Rows from block 6 of the image encoder of a small image captioner, named by matrix and row number. Rows with one number belong to one neuron. Each number is 128 + 32 x the weight over its row's rms, rounded and kept within 0 to 255. All counts start at 0. Numbers have three digits each. After the name is the row's rms in percent of the matrix's.
After each neuron's rows are labels from the 100 images, of 14976, where the neuron reaches its highest value: "colour at peak" is the nearest of a few named colours to the mean colour under the peak. Only what is clearly more common there than usual is listed. The data: photos with spoken descriptions (Open Images, Localized Narratives). In brackets: how many of the 100, against the usual share in percent.
# fc1: MLP up (encoder.blocks.6.mlp.fc1.weight, 1024x256), inputs 0-127
# fc2: MLP down (encoder.blocks.6.mlp.fc2.weight, 256x1024, transposed), outputs 0-127

fc1.708 025:087102123104077106188164147137180126161114071067160114120093142144076099097115079131131091160104107167143125166187145123108113100081137091167129110148132083120113173138100143087109152149105114116155188123146179150111063091128145144139078086176151205085158139173139178140126150094126140192030130145155109098147114113124185109080093093059174084151114093167170140128174154159112150121091
fc2.708 023:112105138106096136079119120159087097148084118073149132145101105112132159139162086151116141123117092118138113104101055065129182175167133114133122126087120141096127183140165061107134074170122087171187126112181139146143159127116158117123142079128087118137112135093114103085152164139162152117103073160103144175119134164142087183178213108095130106115088175133139098117116102172151115180171
colour at peak: black (29 vs 10.5)

fc1.608 017:172081086116142146083118143102135097134110103094216095095134079184098096089113155178108147140110069142094147135131132153121155146112154120089111127168163131087118084126180161105088127117202060166182122174148135124103106130113154057138128082170093181134150082135106144146136076093113100146103146122147096201164059133095120146104102096168118139113080105103145085114150108133064157118126
fc2.608 015:076131180149081136137070099141136144174158109139077147150135128101163139115120138108141070158129158181144121131079161147109139152119113152101136133067114083139085140133133063115172149124111174091120137088117154115131065086123164189096137091050089099171174154053167184166154172105107152083163075132154133113129142164095134112082231158138087188118158130135146102107171131159111124094127
colour at peak: brown (64 vs 33.7)

fc1.519 016:112133146077158144148101046146143094131082091082104154098138163083130162131178151144173110155151122173112206111093163134131127151185107131097085162123139171112140084147117111138145151130138130118130087162129127159147122117164179090145145136159151153129174123198111133093124123139158161140102153100089140128120134135169148129105141167193115127139165106108138079106202153168150089126126
fc2.519 013:112092098153121085092121191147129048175095089153158120127077100101182146156193103163091181100139121127126144086176109061146148158084112119104162147143108125165150157104115129088144193143147174171128112186167068149111089100160137139055107116111075168120077112104171091120125101136141180182114170168137120126183154155110147134128127133128132124121155050111101103124150096147108144079119
colour at peak: grey (67 vs 40)

fc1.485 206:165138119106175164167164126128122152078160114139153128127146117115143123092139094153123090131199175065175127087127098153162138152135170123114134200243142119150098133140143114125085153138167124146105175101120151083106129156116107156179145126140097147141089161186126103097106145128099139134133172136135137113119116083140167055122176119111096093166125100125100131165152070116100159124124
fc2.485 205:180118090124162153145146094173081116136113093095100124128107116110119107125142107113123177103157119105086145112148066130093155123171116092135105140168148107103095153089142112096160152121124102123143209129081117130081115128126149155117110203174129118120141147118180132122149122116202126197163115131165125122121139089136165096119146114114171087173131224095111112124229066072163098111119
colour at peak: grey (72 vs 40)

fc1.395 026:102133061115126172123103125101160124185104141089122156140135166103112064111139120092125132207092145088123135125151131201143160128107135114142133179125141075099112126112136107070053174146121122160131138075134101124151088101112154178130132118108112116070147127076152167118134110135094163073136142042136135109198166153078138095114154141207172110110118088133129134102185155154127140135125
fc2.395 027:140154164184076175162112171174167147114131126124109163112141129147099178139078132110126142110153155153091119124119082157132064096130091147106126079109161129171184085134144133154124126124065161117207134155112123129172194156123108140098111159187137159146166168058153143149105104160118171149082144081161070132149175115110144142092089104143105118129100087054092133137078131172122114196089
colour at peak: brown (61 vs 33.7)

fc1.619 035:167155112114118156071164143056127123097118136114149131076119150114165134082099164147166098152119181118104175091105133168156149168118113139138101155099132175113103116151176103148128082117121133183128187178145103157084107124141101104119117107147125133147213134135140134088167094119095197151157081107124141105142127042082122087133129126147078076134168107117164147104137131122159092139156
fc2.619 034:134093146098155146129195116156134069172077086099090149129056114096134121142173106072107141093156117138116179150131135089157133136131145138121132122118146096164128115130124075127135116184092083107062109146097159119135128102122132105182135148113138140119059082134123152188146127113095182155095138093084127100179127116148193147065128175145121136152140118140139076098163109153138062085134
colour at peak: brown (64 vs 33.7); black (32 vs 10.5)

fc1.328 043:155133165143080073166118164147143135103162125167129127081146150089156113116138090158133118130016102113029103104111174108146161157078115108190173170094142100127105138110134085112193071165093144149140041173133151136084177138126146113085118120105085185129137132095102152153105116071139167149141115172136083173157141116069133130195126085085188130144178128099162069104122140133153132153082
fc2.328 039:131114129071099078156090097108125079135165150165117084164141098127142127153173095177127095122154062150082080123105146124092147136164133152116123075078120138082155136143098217131086140097159178139098128081109117089172107078107148124139097126087101180152086146214086150170098078142119162174115157114118169134109142117100126103142150151106104130065090165149161138142135135150059119186117
colour at peak: brown (66 vs 33.7)

fc1.463 036:076154105109148112067102166160110089141095127114111159124079142159080115136121086173109112108153133093106111175115126099130112125180136116142131119212112082167090171180159074088159149117217098115159124085135117163155095125106117146093120119105142162147198141124117134172092135146136158123098106097099098150158152145102190109131121061115097118173173098099108127173199168135123058181118
fc2.463 033:152134120123109134134130076120104139090144117129142159110157123123141189137083091089126094133130198164109151173119100111124110127120180200106123088105133104124147162142173116137045182123088201120208118104170129207131106080157091105078099105099126140184151192150088142096158175113090084123114104178197126126140134113108121159122089164143193144140077117134081096137163174152153141162075
colour at peak: grey (75 vs 40)

fc1.184 020:135154133104158149173097166139115118195138124085126141158100188180125104047099110154152155111123140143096130121129133095186151122140081097167072126099168170100184163115113149085162150127178142082103141123134171168142132134105106122136127153126087133068068131145115108124179074167123167182159157128143145116109168100077061149074123129135095116145210104133130133128164136173075161153137
fc2.184 020:128155088139082093105072118133173154106140175128100094128166158107088103156182180112114159050177108081111152131124123124148173160180186140123151116099164128154085096103198095080076152126126098132152103129088150174177114104079131109088118091102119093110137083123115141152150159113128170157148103108083095132163132240140083128118153138166132143169153176156143122149098159094164103092138
colour at peak: black (52 vs 10.5)

fc1.422 024:090081077095150104140065139114090132154101105140127105089153122110154141127097151155147102108137150074136061116119156127093088175151139149119125090167150157098126182163127082062144143127092117063132155166118120090124181146067136127112093102101103143179186121189111200160163091140101140127147142088145199199156119118169111140169101074193142104131172107139179142158139133186105096144130
fc2.422 022:101128185137140133129167167116097105161168140134133113089112142074144093143149140122088113113123080097127107142130142073132112210086165115169105104166098153169140062132181089108085113137118184119096171120093153151174101099172101129159126180060169102116096096088088067094081124105171164158163107134134101112110097209092136134133198162140138123111141142118103127113146100095163099146137
colour at peak: pink (38 vs 8.2)

fc1.579 187:120156073187108087097150129123132115111136140175110148099086146165167131126161168105174178112135131151153163105183104149106125094149117129050130137125125140153128108175114109113156129189070134144148175147191095153114120168143136121131140125111150103098098114134177094148124078213116098097137136127074121166125174067167142117120079181111169102097139131137086119148062150139149128094117
fc2.579 216:098097131179089093166104083154115112104159133112175118165102184130063141167117156059158084101137107113155109168120087117121146115172141145101127193123111127138188116145067147094147125102160113154134166148114184166074073086132115138100086102118131158166091130178070084163098061143149103080142101154090094107155157176113138139128136142110121098140123155155112156088100180118135119182179
colour at peak: cyan (30 vs 0.9)

fc1.567 014:122164232136107195127166169091109149186159161113113116082131195169154145189192144116135173168162130125184103119121177074122068122084109153093132125069109081140112166169169186148098132150117083156143201158119160143112121090151117121116150166155148182121108104133103124137159187135112165092125147143099084121187136135092061094126118089147131088157101063095114131123114096169127116119144
fc2.567 012:068134111145117096098108174152122111139128108147176141109137098093088208116097145129147157078154118114120095152152120148130174075152168153112078124132119145140203132186117083116147152107095121186076096079173122101082095113127121097132139097109120136135124159110108086152132113085160114118098169099111104093114103121176136130161135117107093163079152070182072152158152133111150162126141
colour at peak: black (70 vs 10.5)

fc1.559 063:097157166149127200135102190142132109168108114063092148147146165126088142050116143102122094107123115176088092129126189158094060098108139150133117135100124162158157111173148095135133076121112096150092115138134109122137153102142140154176090148136139076153139128099130078080127205165154121074202118158137174133115146138152153125157096129117142087120099093143143130082117148098141104123088
fc2.559 062:159139109137144078077123129124170152147122152113171121087141044155192100170162134152155161133143163104139133161098075065155149145127220144152083105037160109044119116098176119141113155126149149085129117146101142142098152153099125130155184143153104143189083055109157129114142123143122148100123098104117163165146102130096135200123153136146117141125142150212062141143165117126059159143162
colour at peak: pink (44 vs 8.2)

fc1.748 015:073162093115145151116070149133101135182146137146146145113116092114128190159140130089171110096176111124176146169167144128097076164111124111122171151098161150155196158198126125153147108158159160155095125104078186148180136141106177104137089079089174103168070126115159113096105160120182092163152088170157115175050095083125186149098167118168097114104097147127145083138149071126149087129106
fc2.748 012:151158101144106072119117091124163169192132123088127143082116081149223155117158081151120141151129158150133081178150093095095178096157127085158113131150119202117082089096065104159079119107120121197140132155179116143142121094125186148161155179131117178078154096102139114118159161163156094122123149127139142121120111064127032148115168090089144136125098171120113116096173126138152111116091
colour at peak: pink (31 vs 8.2)

fc1.370 082:123137110111098098091178035150146193142109114093184130091138173099136107193078124158165108159115137164127147137132153130173124121143170136109100102152117171119115172107177093176152044151136032169145131112149159190082118133130115086137032181114149079141129122157068206082050116103122100139129085102176126115123169106113136124116136141123107167138146090152162184127130129132161114158096
fc2.370 071:117087152094099129094093135138081051199154128102127153125102146145173068124123174148140092134137136136112188115156194129124100172106148111110153118056111138126169163158143163124139147172088112105120217107073163149130188157127150175112132062157140154097126107096101167129143148187140180105145132095119107113055136174146120053090090092080100098121123081077152083176121065143111166095172
colour at peak: brown (67 vs 33.7)

fc1.570 015:116144064165112117173128163189130131176159096075151105099159096082101107097139108128122137083093176160090149182173194146097124103188108143105150138136124113142129147148177146109099111120135184167114179183103162133126093168113122111136140084164163111159123126162152129140092073177060078194110128104071170162134078202081085106164147143149110078171123167147111158154172160137146100103114
fc2.570 011:119100114133109081107136113096147170069099142168154128185132182098163155121098076085133100089137094132127107099130136073074132149132152121070143137112106137083184145105041082140120129134087219121133076050201146141126141108118169120188135140109177146178126112093146151132208168108140196139147082143173182103128147101119117144072123132148063144122152170139179182129145139134113067124155
colour at peak: white (52 vs 4.3)

fc1.653 020:170118102164176155082096138055095163186147144167102171148119165107169157111167063095183118140112142106192061173136136138085158098160117116160110130105173123122135123137102159119091153126181102090110158102130118082137093126136186131122134106070157140076120123170068137169108109135093157102190176082083105129114169105139154073173090100107107129093133133151166048167177151165161111115178
fc2.653 018:089154120114121133150095144118113134118140115117110155143115125159073201147107130089149140107130195112114225107111133172124121098076115139121164129094068139142158129049132142122140123067157168158153101086130124142075130124216091120132171155139110182133113132136199219129177134120184161118122133119108124119165140090107178142094105128175139114096087133076133135146151099108130130122077
colour at peak: black (27 vs 10.5)

fc1.366 018:078166099097096182104149115127187123086094122111065102168121102156095101144134076127156111090069178097133137151186081124125106067193104164145166098114115172133092113116185138110152168113160144074122104149141145157159136114133127151149033117162156136112092171156103137125109153135156091065179057185132146152097093166159086150115175074165092123102087096187137102138148125147152130120178
fc2.366 016:119084122154137072099124076131086169116244123128130105126142187143154147117152121144113098161147153133167139143077119068111146129047142113118107159119066124035174093140070085118125164159098104090129130108154140123079183112168127105152071157151111177076087121127161093088102120148131148141113126149109118137133130131078129161140105090108164164203116174074073122108124165154184110154089
colour at peak: white (35 vs 4.3); pink (32 vs 8.2)

fc1.722 188:130108170185095140125143127100139163132190174139113185092164150130052133115083186066193114125113138081075105126132166154145118140072161155129159150119109211099155080155123118123123051096086164094154098158152163083183138120076110129160101126123123105125199104124171087101087095145102141203132122168137149123212136157135109118112166131153131124098122131078086110142100204115153130115104
fc2.722 184:136150085138190156138152145149152157181115108136131196130126166107107133186082127133144116115126101172163143051193170159119120126159125113101138127073131115115186117075147114121105133146076120170120120139084099145133132104169075108114133142137085088160121144135121091111115145122142186118141167083186101128143164132123152067115114159158127181131187100142110149099147148081136140141173
colour at peak: brown (79 vs 33.7)

fc1.464 049:106071174147136111210183110117115143106165090133129135058130114184156124154114123144140150141181102091093099133136161121168114156108191139134066175100141128158104101168134201085118095086091086217117203197092136146117146147081136105130097189122110196107180170145101169137142035100177134146110157136112119154170088146158130147158144100121180139097141153148122120122087088167120141203100
fc2.464 049:145123165165128138108160131086115135194148142090148158119123145186123128175149103152109153091179111092114161101089081127199168083158118079112142160090153161139114168140169121146160180036131112131123142197114147091175172146097112168092118129105131127131143109107134134129196120101111120108196107160098086091118070164128150163181145105137114100090117113122099104173051116170116195079158
colour at peak: black (84 vs 10.5)

fc1.166 021:171110087144094107137109122161137190161107091131146139116102100163126142099124106117179146125123128141142108110152154106072087116052124108115075126150116118091164134145153098134094127126102121160125183124115163122108088126081148168191172167173168140151174113148165080145125140153170076092106136206042088163088115121159068185180139110097080127041113126155079094122178126141149152127106
fc2.166 022:118150159091116116178109127099107147163141152115082089132126185140151128148120189127145129112102118159184161105132117089204115088126146161111134142128098157138159095112132114057117131139103191167138157094150127188100103151173116115142112156119082201136177164161124128124128125144123118084151107119117141051154150129083175124097108161199118145200137208147168141111031132103135084146130
colour at peak: white (34 vs 4.3)

fc1.435 022:144112108125122180127122163149129145149140096152143183154172108152047084147105095109080101168181149123143111074141133115113080095117091095151156157157120101141138098114089094117131094164114114070138166090163153091100153175098147072187077149110126155160136137107134146102123085143056124143109145114141174141172075152140111120166117068139136107072135183115102112143160150187133144119134
fc2.435 022:153082136108100167129152136121073136162153069062076116149155087155157219167113079157117129125129149102166158157101100073111122158115095082110121089166150155119146187162172125168154202122175123119137070091157133136094139104106042177089159158062102140112089062067147149065158072126107091142115130098168157158126154137095121123145088143161136144168101118065165167191188148158105133139148
colour at peak: pink (32 vs 8.2)